config = dict(
    dataset='photos of plants and fungi (iNaturalist)',
    image_size=32,
    color_jitter=0.6,
    head_dim=48,
    fused_qkv=False,
    qk_norm=False,
    depths=[3, 6, 3],
    projector_out=128,
    init='kaiming_normal',
    learning_rate=0.00097,
    lr_schedule='cosine',
    final_lr_fraction=0,
)
Rows from block 9, named by matrix and row number. Each number is 128 + 24 x the weight over its row's rms, rounded and kept within 0 to 255. All counts start at 0. Numbers have three digits each. After the name is the row's rms in percent of the matrix's.
# q: attention query (model.blocks.9.attn.q.weight, 384x384), inputs 0-54
q.105 099:128133118129165102142130124149146108111106103138109152126141156150084145121139127135122139114110108132123128142133129118082122120171144107121116135169167124124115150
q.106 100:100157131123111134155104164120101149155142096130111112133156141118101141122125105151116140135106164109153114078095137126133138155131163156116143145111108118095138149
q.107 104:128136155119161116105116093131152113143143128104149150071174165159126101099077135151132131096176132147140134137151126164150103180171130134119140088111188106124175155
q.108 105:136155143137152113116157144115111117104151097074117097099145152139117125158163141137125122129117119161096115136129112126126172105140155149117156120148147131064158130
q.109 099:130137108142124124126108090144157150148092103135158142078140177163146126137118115147101112094125129114158135128160101146107124108146106157121175110115111107098100171
q.110 101:154116120116166099133143155136120127111131110143100138082114113119113148141109143131145100145117106137118108133147135113143158104081140163105158155150114140116108102
q.111 099:122120106104154113157091185120095126165135126101136123110130110143106160145144143174091086140105128095167092149136130129137152130131102090085153160079116150138120113
q.112 103:113146160114134112092099120142111131152156119104129151161156156155102093120115170136111190110136136120126137086156108102108060095112128138139145126138125152148150122
q.113 102:145159130106127100133162135134148103102119124119132093086150155153129113132125110116148128084130149132154090127086126122122102128127141136124140147160170140119092172
q.114 099:123137100146138110124123108122115136131150197124170124128174135123070119112081136137129180084106090165119150141109135137154132120138129095155121123107134147102124090
q.115 102:166156119154082152126106129118122134153147135097133127142106125145133137096108170147112130096093114098142099168169134116146130095111162121142128135103125144112163138
q.116 100:092111108083173137116139136137100144115129163136166089147124126063113129112156152113093127136115114186106109124141102089181113110142135142157143091060119116150129089
q.117 097:117137114141118110130160137136163163140105121126126132135126137094109165100119121152146156087150105143127112115117169132168159127120099131128128156142150143120105116
q.118 103:179154163115126153130130154081114145124149120101141123095097134128123068165094086116136098111162152135131120135091121134127128116134108120158125105125129137168105137
q.119 103:116126105125114152119108127125097132114142114145094146119142080171121161116149120198108194111165115135133116124148164090152146130110130174128084157094145109137133082
q.120 105:125147187121118130131113092090099101155136132112119125144093086141131096105138129093144143155156118128103149144167118167114129120124084131106135148123141162100137140
q.121 102:112141159111118137108127137148143135129117111131143126133170112080134138096120141142138170090117111152107128114112122128155102078142157127129115095132139176137097110
q.122 100:111108164130169145117126096150144140089127135158072132131124061132187142145102129131114125134120122143140124132122134110174138162110144141108096145101162161145095120
q.123 107:146101108116126119145136132171141103134134122098155118068142122146092099162136155102141135148143150169125123179134114115172151149112187111108133118115109133152096164
q.124 100:158125119170096092129133137078134149124134114171132114084154151119133096135105127079104157181194112114110128087132129150141112125100121124122154176135145152119169118
q.125 097:158116130149151116100137090117155145135126126178146114115168144148107137116181116192095127147103130094125134151148117103146130112132116109093151102134124124107144159
q.126 103:143165128112104159114089169130109102124103128115129103089163119139105101094104139155151110148155095140111123118162121113117135104115162112108120138128181184156099132
q.127 099:169126141135128126129138137141136118129115133180145136110155100122139121129176150128157168113144146155149140155106141148085105127080110112118131092108110103068125124
q.128 108:153143159102136127117108130179110126136150120076094097132095129143144131190134187109117154152127161134139146096099177140138070088127122114139113175113183126112157127
q.129 102:106088135104178138171132161166145168124095091133082160120139119101134146110123132147176135165126152123077123123083136157135070132125183109130091131100075164102164150
q.130 099:110159177163113092157093136122155167169162139111140138156134091109094100100179142115104126095129123151099129132061141125130128098109106139151115148093118088133126143
q.131 093:143119120147162131128140169112097092116156115093181136130149148132130114122101143108172149169138116106115133135120135118114093096145170142115103094123142134131136128
q.132 101:078108138117108141079116184069101093113145131159132116155116098131167114130127114114138136111111160130131132109132121138135128164114104107129128171104119169164121145
q.133 108:151117097165091173119124112131117180161115201103117114113151104117136135090161123171150101143135120125109129115132082183148133123057114130064134093136139165134139119
q.134 096:144163126127153119140082138117077124123105082137142090164116119155181117157169103152139122148110136148140115129107093113161143168140124170158120160150138128140116112
q.135 097:124106137115140123132145159148156149076124140083133173142186130150130164124146123120148173169133140145118124156137100169117118142144135127143109138123110084117130130
q.136 099:126114130142167102128139125137192136157159112130136141152171156171103052145102130105112120172141116131106120104145108126101132156132106133167136124130114125137142132
q.137 102:148128107155142144120122113112138083133110124094126158148121149112125121134108135131170143131210124120167145155116137195132122141113127114124097138152115168113103149
q.138 099:123126131105159097113151130104109140103103116124152110112136137102117141119140126134101163120130122114129155141091139100137137130082158145120129130147118118110132081
q.139 102:128122159128143117120099136114150162073123132125108147117161154124153137129135120134113095063133126145138140115123100183099102130121122104112110140120132134108140150
q.140 093:104120095138127156117141138095129136128115123099159100164113113099126133070133125117104120113145112125122154136101116164194119121112138071142114149115173071123127094
q.141 104:157120115133078121089118094170106143118114135128129151105161139157158134142149108125149130103151157095097096153147093138146125137138146124109128128134169122151078115
q.142 098:091081099133131162151108112104137118121140157132096120095188078135112153107146176128159114143106128088124091148131107107139110166145148139136120099117090160113116137
q.143 106:132152129146132144086144097114117106133095108140082157129135107131116110099128115104157131140093164158110170144094099099149149073165156079154110072123138079102120114
q.144 102:172162140134161107125164107155074125125162112135136161096154157091138120149126172108089173131130163132117086113080123114111149128145111105146163107134124123164115136
q.145 102:109118162140130117133120117152093096151162143142165125174168117151119098100151127129116127142130088167140124142135131102150142172159135099143129098114179113124136091
q.146 104:079114156120180122153144085169086175142132128076137111119075142137153151141133106140120152105155143145139129137123095141134123117113108145132129090089115137126122141
q.147 099:126136098144146122124165129123117145133097134152111139142132143117153166169162123094123114156124135109189139147119128099120117110147180123157149111160142104106127119
q.148 104:105107117107071125121129112087089149125139155099100165076117107146112113116144127120167102128155146122095091170126092098109144190085125132096165142124165182124110097
q.149 097:136125147114153114154146109160196158098130106127164122148139126121132155166163159150132132142173116148134134118116127148165145093115092097157124109111120107127151102
q.150 097:153139127148098083149096148128133143155153120129148114173141142126130125104136166142115143132133138112131170185147159108141136136139141139086122126140131160142143131
q.151 089:127117131137125131095151123129116088118128091122122161135122183110156146119119126196141144126125135135127120088118150125157164079136122120108146091094112123121105112
q.152 100:126109089125134182117123143111110161159121126142122152100165133112118134140105139100102126138128127101182133136170103130125122131178145113139150115178109127103145116
q.153 098:113141104061105118102119136143135152158150110126110141092083098136130126116106137117143129105160136125097154145088151098144175111137174118096112151119155131118120100
q.154 098:119147102161121135095142107122099116091110142172129156139168143146108122129138129163128108122124094109135108135130161101148082124110160123150184160104158138104111093
q.155 090:119107084148112143107099095102130152113109158106125150089118092138110135107116080142138136120118123123124095114149132132152133102143147129112104162103164138158131105
q.156 102:128127120136120135129137115135122115113114149141130131114106121136123126112135120139162198133125126160131142073107161146117111168123139103123123138123163111123148136
q.157 101:118140082103167139123105133155138133129112118078143160141118098147126136127145168164117132115201126123108123122136102140130154167147099159121072131111099138166092139
q.158 097:132128144135138124139122120070125114141147108120137142116100124157132135138097129123099093134119139106113119081089141148155122171152129111123107149207107137107124110
q.159 097:133091142139126110138123123160158103122155177133109114087170115159114132103131146152111112170204128089145136135173125162124152128139143114116097152132097125170147140
q.160 106:152105117148106103130157115096110140140148138104143139121121132105170143120178128155108141083175118098111166122097131142122147141104136119156102152113142111107143117
q.161 093:108129161139111150171116149111146148161150131107134110130137124139151141118090125148137139169138206117119103125141187111110149129118117136149171155148133140129168139
q.162 100:146122109144146093114160118125095106125142120158143138142114118153122093137115151132179129139125160104076180110120096118181081160176148116094150119131116126119111129
q.163 099:164146127124118117118134133122174138145101118127137109118118159121167135140135100131116150124113112146126128143130103143113097177158095146106130139140128072097150122
q.164 101:160119156166172103148122114108159104136129132123147140118155152134129105112132138104160154146152125142118158145096159117111156111173096158135115115125127095092115100
q.165 090:129176122092130127145113164164139115138119133169114109155126083114119118179177139144100103120138132095120121146101129100127120115103133139148139151098123110143098130
q.166 098:122132139150115176131155144133132127099108097124106097152083088111130177116139138094124127139151127110143145129109147138144118146154115145132147112074129099104137116
q.167 099:150151108140083145142118122136144123116101153138102130101130133174106151155112143166103116094139137124168132177104126118122152201143134178147137124128090132161114137
q.168 095:126144149102128140121116103096140147115122106101153119132170161146139148133128133112169122122093152114104086153154097139110127126145095160093147141119139129137159161
q.169 103:129129113165121125122119136128170130146144111152087123129140129141102103108160149141159121161087119150135128134135150151129087117138131151070125133129185132138101147
q.170 096:116144160168192144178105103139155145091122136116147088133137113104121151107149116124123104136190113149115136101129164105135124149144124119138176137199175118149150158
q.171 098:102148120121115140125103156119139095088121087115154128130097116165147078145141150091136152149138089108125133140097165122178133157119121173106078106083127142152099131
q.172 093:115148134104161118119159169163065087091153102081105117154151109077154097150099129101126090157119146135107089132110133142111127106145146133154134192144143115172134132
q.173 100:109152123108102170152110142129151124138158147058096127120110120115108153106133073102138114109108133120112100138119098136119140138112120114159130143146152175149123067
q.174 096:117113121157107111130123149120122171155157126113111109151115121135131152139148179140133087141112158099096151104149108129124121111131116125151174122141151149096159124
q.175 103:101142099117102103095110128117176106128164096137120158137152115175074114118147148132116146122087127111134139116157168103145110115141118100160131132151167147148125106
q.176 099:073131123140159163132109130097142122114147183156104133177104165105134084112176139121127161147145131139120113132096116102183126165128134106154109102118125169153110141
q.177 097:144120145105134129128084165151125131158066162077122137159101158145081138164136139122119114117134120116117097132142104114136129088105169086119111094140149172138099135
q.178 099:057142125150123121111153125066148153166119107094137137087181130125065133095151136172094122172128111099108104135112153101125101112117140089111147127140131096176126116
q.179 101:125147094132107118110141122217117164087112116140138113097117099120144145131100097123111143111148096116112141117119128107105107133103118060124165107097131139126141132
q.180 100:127091112142096149146121122114120138105117130159133100145151136096133130119161133096095098128123177082109130129126156122109088150098091101136126160130118135120155127
q.181 100:124149159123120097095147174158135120108133135115120141099138106084123153109103135112148155119084096143128145139143118075101116124115147129123172156135144169133110139
q.182 099:130140127094075134102136173123157136112141115149077115116093153115179076139103110101110109150118146144102150180111116146143117104126141135127125136114127145146108120
q.183 103:123132132130127146097132148103104151112105088120126119126113148109151097090120125130132142159110067117113102123120121110145110127116140138083129141056116125098136108
q.184 100:106179124135101114118127132106060150127107113116191167206137120132120112150127119144130091171119107134124118130169081098105147124114176157130122124125143115094107136
q.185 102:127122147166147125142137125122118107069141105139152092106090140125139083081121110131083113099173203109088141117155122133110094089127132112154119116153148144107173156
q.186 103:096124093018094128140098115144136106105162143140087121175134112134136147118102136090147170099111136070102098122085136112138137082112136116146127105098122116102115162
q.187 097:143082142129126142131169106149130093119126125137109165153148091130145153136138155159128169150132120127123112125142152156181140132135118112120144113104138094135098088
q.188 103:131133141152132130104107132148112094164133117122156110107124145067109108095155093147140139068133160128116092149087119163093121132150139109115078155097135131150122131
q.189 105:134118109121146154131108144145170112092143127152140132147147105098154121178112113120101133136116121165133170142118087199139166114112156169092153139139111147134097114
q.190 098:131135122139105157123202160132134133126107148169136076109128104108165160159109169133097084161154133116155130131134162116099172102167159109106134166090124120104138111
q.191 104:139101135129145117107087140137177145109141076114132097083083102089144182101128114119116145077137139150119112142104153141156132143165138134095104122164154119125121107
q.192 099:145108120175116183089102138127120138140144131156130085126120122137111107094150114103143112138114161201109100160108141111138164135135118121085135095099114098108146123
q.193 105:158134115153169087137157142140143121098142146104124107137146141146122131119120137129139149131126135122149153109104149153111148147123171162110088075078092121143104142
q.194 105:082128111103119159069092095138138092117103146150117087152155070152138123130107117190116165117141093119134125124113091148099135102107087153120113081078104130086122148
q.195 106:135121108149127175109157157134119131076136102135075117148155068156150168137156100081158159124133133132148130080120136163108125136156144138113114159108125135111107156
q.196 099:113126125122105128108118169064155132114149126111130123084115140113109123116121124097154153120118127136130065088111111093151157152115180151110132121127112142163078089
q.197 097:147079134103067082170122114093110176135133110161143134098132153118127164138122114098115104123110140165089098168117117154096136132156146129146129120084118144125100103
q.198 105:145149169120156130133170120101153146156060129153131119150085094137096082121130154149137116137094173113123104147151121102105134133121117100122133119126136094112124103
q.199 102:127125126124120136119122142119101122129147082086131116131140068151105171096156099105139103179102146114101110153086160127159121087102139177130117160125132117116097142
q.200 096:130132190127143138143163116072122075121124143127137123134116099108131129161151097101131107109093137128134167165112156086144123084152134125128141101142146156076150120
q.201 105:111157113123118083140102141178161101145103118126141084129106115137154139109138150074142141118101149165164122127125067176156175121113155149128125156135136134146146082
q.202 101:168150105067132145092124112164157150123123126147112086112136165132182110125161147134154091091139138112112100123112097110100179122107098138131147055086136132177114130
q.203 098:110080119145126082150123085157134108124117150079159102178094132141134144121128153146139100144133148130085143147100156143082147120126159093112125134123155143143146102
q.204 110:113123170117116121135129102157165132143105135111132187129147115157160139129145129151138130078165121169106155154151061146130156118093125150142158143105143119154105159
q.205 096:141122157134130103158139155122128133142135105112131122143158122103169112114140176102142118148103181124135129136112163153102135124136122101124149155114099138161180098
q.206 095:129147098137146093133090091131122180159084181150124100159125129137140159104126098126115084123160149144148151097142135107107117110163125171171130103128133101166133093
q.207 094:131161128141132134166124137178113188109122107147115167124098109129138147154136134118153128159146133149166118128137118118122164157130161151125109143133120150123096085
q.208 095:132148110131167153110157133080165162127109123129178162132165119155135142151135172084117092104129144135091143115143124129099167111153148118137123070109123104161091115
q.209 092:137147181148130105122159089143167109157155143166114123132159097157163121151149111125118148108146134131100175094141174032145154118143134109146089123114136089130100117