A small self-supervised image encoder, trained from scratch.
Model: 10.4M parameters, 32-pixel images, arch pvt, activation relu, patch size [2, 2], depths [3, 6, 3], widths [96, 192, 384].
Training: soap at rate 0.00097, 7900 steps, batches of 128.
Data: 90422 training examples, 11.2 epochs.
Rows from block 9, named by matrix and row number. Each number is 200 + 20 x the weight over the matrix's rms, rounded and kept within 0 to 999. All counts start at 0.
# q: attention query (model.blocks.9.attn.q.weight, 384x384), inputs 0-54
q.274,201,151,164,235,183,216,186,198,186,198,213,188,175,185,206,191,180,176,206,213,195,156,219,236,197,194,199,194,216,190,182,180,246,204,173,213,206,236,225,205,209,209,193,210,191,217,190,189,206,187,140,191,217,190,213
q.275,203,188,228,215,170,203,229,178,207,192,226,225,212,194,248,154,196,247,213,194,201,186,174,205,182,214,207,185,213,194,179,193,231,183,225,209,207,195,205,218,205,192,229,212,186,210,234,206,205,215,217,171,207,192,196
q.276,192,195,192,196,180,198,208,219,190,208,199,208,182,208,187,189,186,199,187,203,186,207,184,209,210,204,162,206,204,197,218,211,188,196,203,197,197,232,191,231,180,224,202,195,241,222,183,189,194,207,171,206,225,186,229
q.277,251,221,184,179,209,190,181,177,189,160,205,197,188,219,159,194,205,211,206,222,210,205,180,221,176,192,213,218,204,202,209,170,238,170,194,225,178,205,214,192,229,187,162,218,206,232,217,210,214,192,209,193,151,171,207
q.278,225,211,209,221,190,223,215,188,206,190,200,209,206,224,184,202,187,198,192,210,208,205,175,187,194,195,173,208,200,238,169,201,201,215,194,226,211,212,196,203,226,171,208,220,189,183,229,204,189,194,203,221,174,186,204
q.279,199,188,192,205,153,188,183,225,178,199,194,161,212,201,177,169,183,203,196,179,203,197,209,176,186,173,234,186,206,211,175,192,207,203,216,221,215,182,182,207,214,192,186,182,213,190,165,210,208,174,230,196,265,203,240
q.280,210,214,195,198,181,198,150,177,183,173,190,186,201,213,164,180,177,182,169,200,234,169,241,198,203,200,214,217,173,162,182,223,184,192,204,211,201,169,198,179,202,217,189,185,202,206,199,161,221,212,207,206,193,205,167
q.281,200,220,182,184,183,221,213,197,175,146,182,223,208,198,211,199,186,183,171,209,208,214,253,215,201,215,214,203,224,174,202,154,216,168,219,204,202,216,214,148,182,199,174,202,206,180,196,163,218,196,179,194,218,199,184
q.282,185,203,171,203,240,216,217,194,228,193,194,169,211,184,160,195,234,186,202,165,205,216,195,163,220,201,186,190,211,200,168,214,189,193,237,227,163,222,222,221,212,181,187,212,204,202,214,211,182,198,168,208,185,191,197
q.283,223,172,206,208,182,210,222,203,194,187,174,163,179,156,198,227,157,183,171,230,217,212,203,201,186,197,199,223,174,182,207,205,209,185,196,154,190,223,192,204,218,203,182,179,163,230,182,177,215,178,219,242,192,205,227
q.284,204,181,174,216,171,187,197,209,177,201,206,203,177,166,194,214,212,192,184,188,189,203,161,205,164,176,181,178,225,200,191,210,231,189,210,174,211,235,187,169,226,186,207,226,185,217,180,185,201,192,183,201,209,207,224
q.285,193,212,237,215,218,175,224,208,170,177,213,208,219,188,193,207,223,181,211,207,178,214,217,177,217,218,170,190,183,221,193,196,205,201,198,207,191,233,218,202,189,187,209,218,233,223,209,216,224,186,180,220,174,226,184
q.286,203,192,259,181,174,203,183,181,206,208,210,247,169,193,155,215,187,198,191,169,211,186,200,196,212,181,212,210,193,222,183,235,231,195,233,203,188,191,171,188,177,204,213,205,209,175,184,226,197,204,195,208,214,197,200
q.287,207,220,232,200,189,189,199,177,212,154,192,201,184,191,205,210,153,226,226,208,181,184,199,208,182,201,175,178,191,190,201,209,183,213,202,189,219,188,187,228,220,202,174,203,183,228,171,197,186,188,201,186,170,220,218
q.288,200,203,218,213,215,199,216,214,175,188,207,180,220,178,209,177,229,208,214,201,207,219,195,207,208,194,215,218,223,201,197,213,191,202,209,179,191,162,188,195,204,221,208,194,193,195,214,205,192,202,214,144,170,213,153
q.289,180,260,217,181,223,206,245,203,214,199,208,229,207,208,162,144,199,165,170,199,217,182,219,207,185,196,228,204,200,243,222,192,175,185,203,204,189,171,193,192,197,232,152,179,195,210,233,205,182,200,204,193,149,202,190
q.290,184,232,211,195,206,149,190,164,207,184,206,198,217,170,194,205,193,194,204,226,184,193,174,201,198,183,187,227,227,197,239,182,175,191,200,215,222,178,203,203,197,176,190,212,226,177,207,205,227,185,168,201,185,186,182
q.291,169,201,192,218,215,163,165,211,200,189,244,204,158,217,197,184,231,202,200,234,224,215,232,182,222,195,161,181,192,186,218,215,198,202,227,251,177,225,229,224,183,207,215,200,185,195,210,159,203,188,176,217,221,203,215
q.292,176,192,191,190,177,180,202,196,191,176,196,181,182,159,174,213,219,218,221,209,196,189,211,221,142,215,213,172,185,202,196,188,199,189,200,248,221,210,171,219,183,234,230,202,198,226,202,198,189,194,205,162,212,230,173
q.293,190,217,207,205,199,194,240,186,203,188,204,232,256,205,169,193,149,196,196,193,199,230,218,235,174,197,174,242,177,233,160,207,197,167,226,173,211,188,220,184,187,212,198,217,263,187,208,187,177,198,192,218,194,235,203
q.294,199,203,219,210,238,201,205,211,183,180,182,195,219,180,217,198,196,240,194,209,199,181,213,194,206,199,204,216,225,182,200,197,170,190,170,178,201,160,191,185,209,207,221,211,231,218,240,234,224,157,218,209,183,219,212
q.295,208,227,261,218,182,215,206,183,209,212,169,231,168,190,221,195,201,182,206,221,195,201,219,217,176,182,203,187,174,170,171,234,222,154,180,173,191,182,172,190,254,157,212,201,245,203,206,186,177,215,187,195,198,197,179
q.296,217,238,204,139,192,196,225,175,182,185,183,174,204,188,215,244,186,207,193,174,189,213,196,184,182,182,187,213,207,196,218,202,168,192,189,169,234,169,187,203,196,187,186,228,196,194,217,213,157,187,218,187,188,205,170
q.297,182,208,202,201,226,218,206,204,204,214,185,242,152,180,187,170,190,210,202,248,200,203,177,208,185,235,224,169,189,208,209,222,235,186,208,210,180,190,195,196,207,172,182,197,189,239,202,196,241,217,204,212,164,209,162
q.298,253,202,212,215,195,171,212,179,214,191,197,191,213,164,171,216,200,186,181,186,224,174,206,200,176,197,224,158,200,203,202,184,239,203,223,236,240,199,194,224,160,192,218,190,211,207,229,222,158,237,209,183,192,211,228
q.299,171,193,182,199,236,222,162,204,220,172,218,192,183,209,168,206,199,195,177,256,172,198,175,217,208,199,199,207,196,205,156,221,204,188,184,215,216,217,158,181,245,189,171,181,193,179,182,199,186,207,189,189,209,225,212