{
  "arch": "pvt",
  "image_size": 32,
  "crop_scale_min": 0.2,
  "horizontal_flip": true,
  "norm_position": "sandwich",
  "parallel_block": false,
  "drop_path": 0.15,
  "projector_out": 128,
  "beta1": 0.95,
  "one_sided": false,
  "batch_size": 128,
  "lr_schedule": "cosine",
  "warmup_steps": 1580
}
Rows from block 4, named by matrix and row number. Each number is 200 + 40 x the weight over its row's rms, rounded and kept within 0 to 999. All counts start at 0. After the name is the row's rms in percent of the matrix's.
# fc2: MLP down (model.blocks.4.mlp.fc2.weight, 192x768), inputs 96-191
fc2.28,102,83,286,178,293,207,263,209,195,188,170,130,282,171,97,175,168,199,219,258,202,261,181,153,180,244,174,255,237,257,203,123,214,185,163,173,264,200,164,152,165,217,215,238,213,181,145,235,193,198,183,220,272,228,218,231,262,184,210,240,172,217,277,211,243,167,124,150,233,106,205,211,233,201,164,329,223,281,152,238,188,250,205,166,229,197,184,196,188,230,240,205,227,151,269,179,219
fc2.29,105,204,213,192,232,243,172,231,173,223,177,230,224,183,139,200,153,238,233,204,242,214,221,162,177,205,283,182,140,274,136,199,182,196,240,270,244,188,166,192,211,121,212,120,216,119,198,192,239,150,175,286,243,224,285,240,131,200,240,198,194,189,254,222,186,296,244,224,240,248,119,181,251,221,149,175,183,190,146,170,233,236,161,213,227,184,200,197,196,143,172,212,221,194,153,235,171
fc2.30,093,180,146,184,228,251,209,231,176,176,180,125,214,216,177,172,256,229,178,148,211,238,248,177,209,246,244,185,314,175,209,142,246,259,207,252,229,234,177,228,195,132,202,196,199,247,171,178,166,181,212,197,236,163,159,201,185,187,211,99,228,182,146,205,208,178,120,171,276,187,230,259,218,248,217,220,221,212,188,251,259,249,184,275,242,176,195,173,206,213,214,146,201,223,217,176,307
fc2.31,096,139,208,138,204,250,180,164,197,241,184,183,212,209,184,221,197,229,203,216,222,219,267,147,203,186,171,212,201,152,209,250,204,224,262,156,184,171,117,183,225,140,272,163,86,229,152,151,300,209,207,227,221,173,242,208,194,215,231,192,188,145,249,220,227,148,196,137,150,226,228,99,171,239,173,204,200,208,180,213,199,214,224,286,215,182,204,198,145,143,216,210,233,250,197,214,186
fc2.32,100,228,210,164,237,204,230,146,225,231,229,218,275,221,199,165,177,152,217,246,265,141,170,202,192,285,198,192,231,141,178,226,132,189,145,160,195,140,241,171,224,222,226,257,279,235,191,217,189,258,194,171,187,204,233,192,180,230,132,172,177,246,229,174,109,272,270,262,217,203,142,225,186,253,180,202,230,168,198,113,245,140,280,187,171,202,230,190,213,190,261,228,136,224,205,266,123
fc2.33,097,218,228,179,189,167,141,156,206,220,132,170,205,222,130,178,172,219,199,225,215,243,178,237,212,258,250,180,142,186,196,238,226,162,223,194,180,175,184,187,203,203,198,246,264,202,179,183,182,210,191,269,168,306,194,196,245,231,201,255,260,175,213,193,215,200,231,262,230,115,192,209,153,277,227,186,232,158,160,116,230,199,231,152,231,135,138,210,195,203,225,191,174,193,167,222,178
fc2.34,099,237,257,147,294,173,209,221,192,210,298,246,212,183,215,204,174,206,199,220,144,195,187,271,187,263,203,202,299,187,75,257,167,153,176,182,168,166,235,219,157,204,103,238,212,194,172,186,151,169,254,284,151,258,239,135,112,250,184,254,214,226,188,256,239,221,215,250,269,190,206,179,186,187,269,175,144,224,225,158,217,251,228,256,207,207,180,168,251,135,223,206,183,164,199,250,203
fc2.35,102,167,199,236,268,123,236,201,204,224,224,213,260,224,150,200,243,193,235,235,190,187,232,125,113,142,184,166,235,270,137,187,191,195,209,201,196,187,186,101,159,234,184,225,168,206,181,227,255,226,254,152,164,248,152,197,200,255,211,149,212,211,254,238,271,169,203,165,210,294,162,112,277,169,202,215,192,183,200,193,281,225,202,228,223,200,219,276,242,227,236,226,168,83,293,285,159
fc2.36,098,298,210,187,227,164,164,180,192,180,221,200,162,222,154,229,227,178,200,207,210,139,126,214,273,237,163,171,210,242,213,185,252,232,183,165,246,212,202,201,169,279,259,148,220,210,202,233,230,165,156,150,190,267,228,211,278,204,228,222,264,248,119,208,223,166,190,321,218,232,176,241,168,183,175,209,209,137,249,251,145,242,222,150,133,219,92,202,192,200,197,249,255,85,206,215,271
fc2.37,091,160,313,179,209,186,252,248,125,215,204,246,199,165,192,265,179,166,223,210,195,250,116,247,282,118,256,196,194,177,290,173,212,133,182,186,219,229,229,154,277,248,230,216,164,206,262,170,229,155,213,201,198,181,235,229,181,147,183,180,147,246,154,172,221,200,243,175,150,195,284,151,207,183,160,127,222,187,217,211,197,240,261,202,146,168,241,232,217,266,179,240,194,191,160,210,193
fc2.38,093,248,281,180,178,218,224,238,192,209,165,131,134,216,148,299,214,233,167,211,208,185,257,187,183,196,264,238,216,217,200,291,156,272,149,150,149,218,257,182,184,208,172,172,186,192,247,231,179,185,162,247,187,140,139,262,217,198,222,204,271,192,170,268,236,184,176,228,138,164,127,130,141,186,176,267,170,196,144,174,234,196,209,165,216,187,214,150,164,236,155,277,160,164,234,152,148
fc2.39,101,254,149,209,356,206,225,181,167,206,266,216,245,162,85,190,241,266,147,171,191,147,198,230,207,198,196,266,244,184,221,242,223,220,222,189,205,219,212,165,239,216,243,132,148,259,224,191,194,219,222,196,237,189,155,176,183,208,186,133,237,316,212,154,192,164,193,252,230,209,205,188,282,193,197,89,179,234,263,167,164,224,218,263,168,187,213,178,182,191,215,190,199,166,236,186,211
fc2.40,096,193,209,162,152,218,250,155,132,146,232,154,224,186,286,141,197,279,212,229,231,153,259,252,254,144,242,168,156,121,172,228,185,164,228,189,205,250,271,201,242,172,164,252,223,220,226,256,209,203,145,211,204,189,177,191,201,217,211,208,187,256,154,226,214,198,241,235,160,149,226,197,131,219,212,198,163,253,220,179,291,242,175,126,305,216,205,207,150,145,255,190,206,206,172,228,244
fc2.41,103,251,173,212,169,200,177,144,233,180,197,119,221,241,185,225,171,170,134,247,267,185,174,182,251,251,287,145,183,162,158,235,285,241,227,240,180,203,212,213,181,90,234,148,154,220,223,171,257,204,240,230,224,131,236,225,134,180,205,208,242,236,167,230,205,223,200,248,214,206,226,202,144,192,201,272,202,167,205,154,164,210,181,192,234,199,194,186,190,162,191,143,201,157,259,261,226
fc2.42,108,128,216,218,153,177,250,178,120,235,165,144,206,213,210,228,118,151,230,205,216,155,103,233,152,225,221,231,178,90,267,98,250,224,215,194,228,185,203,127,152,237,212,160,174,232,202,181,175,202,224,182,272,188,205,203,193,155,256,219,158,218,240,170,217,230,226,144,178,194,226,146,269,137,174,196,148,165,215,121,189,271,241,189,199,183,211,262,172,205,162,182,234,168,197,190,235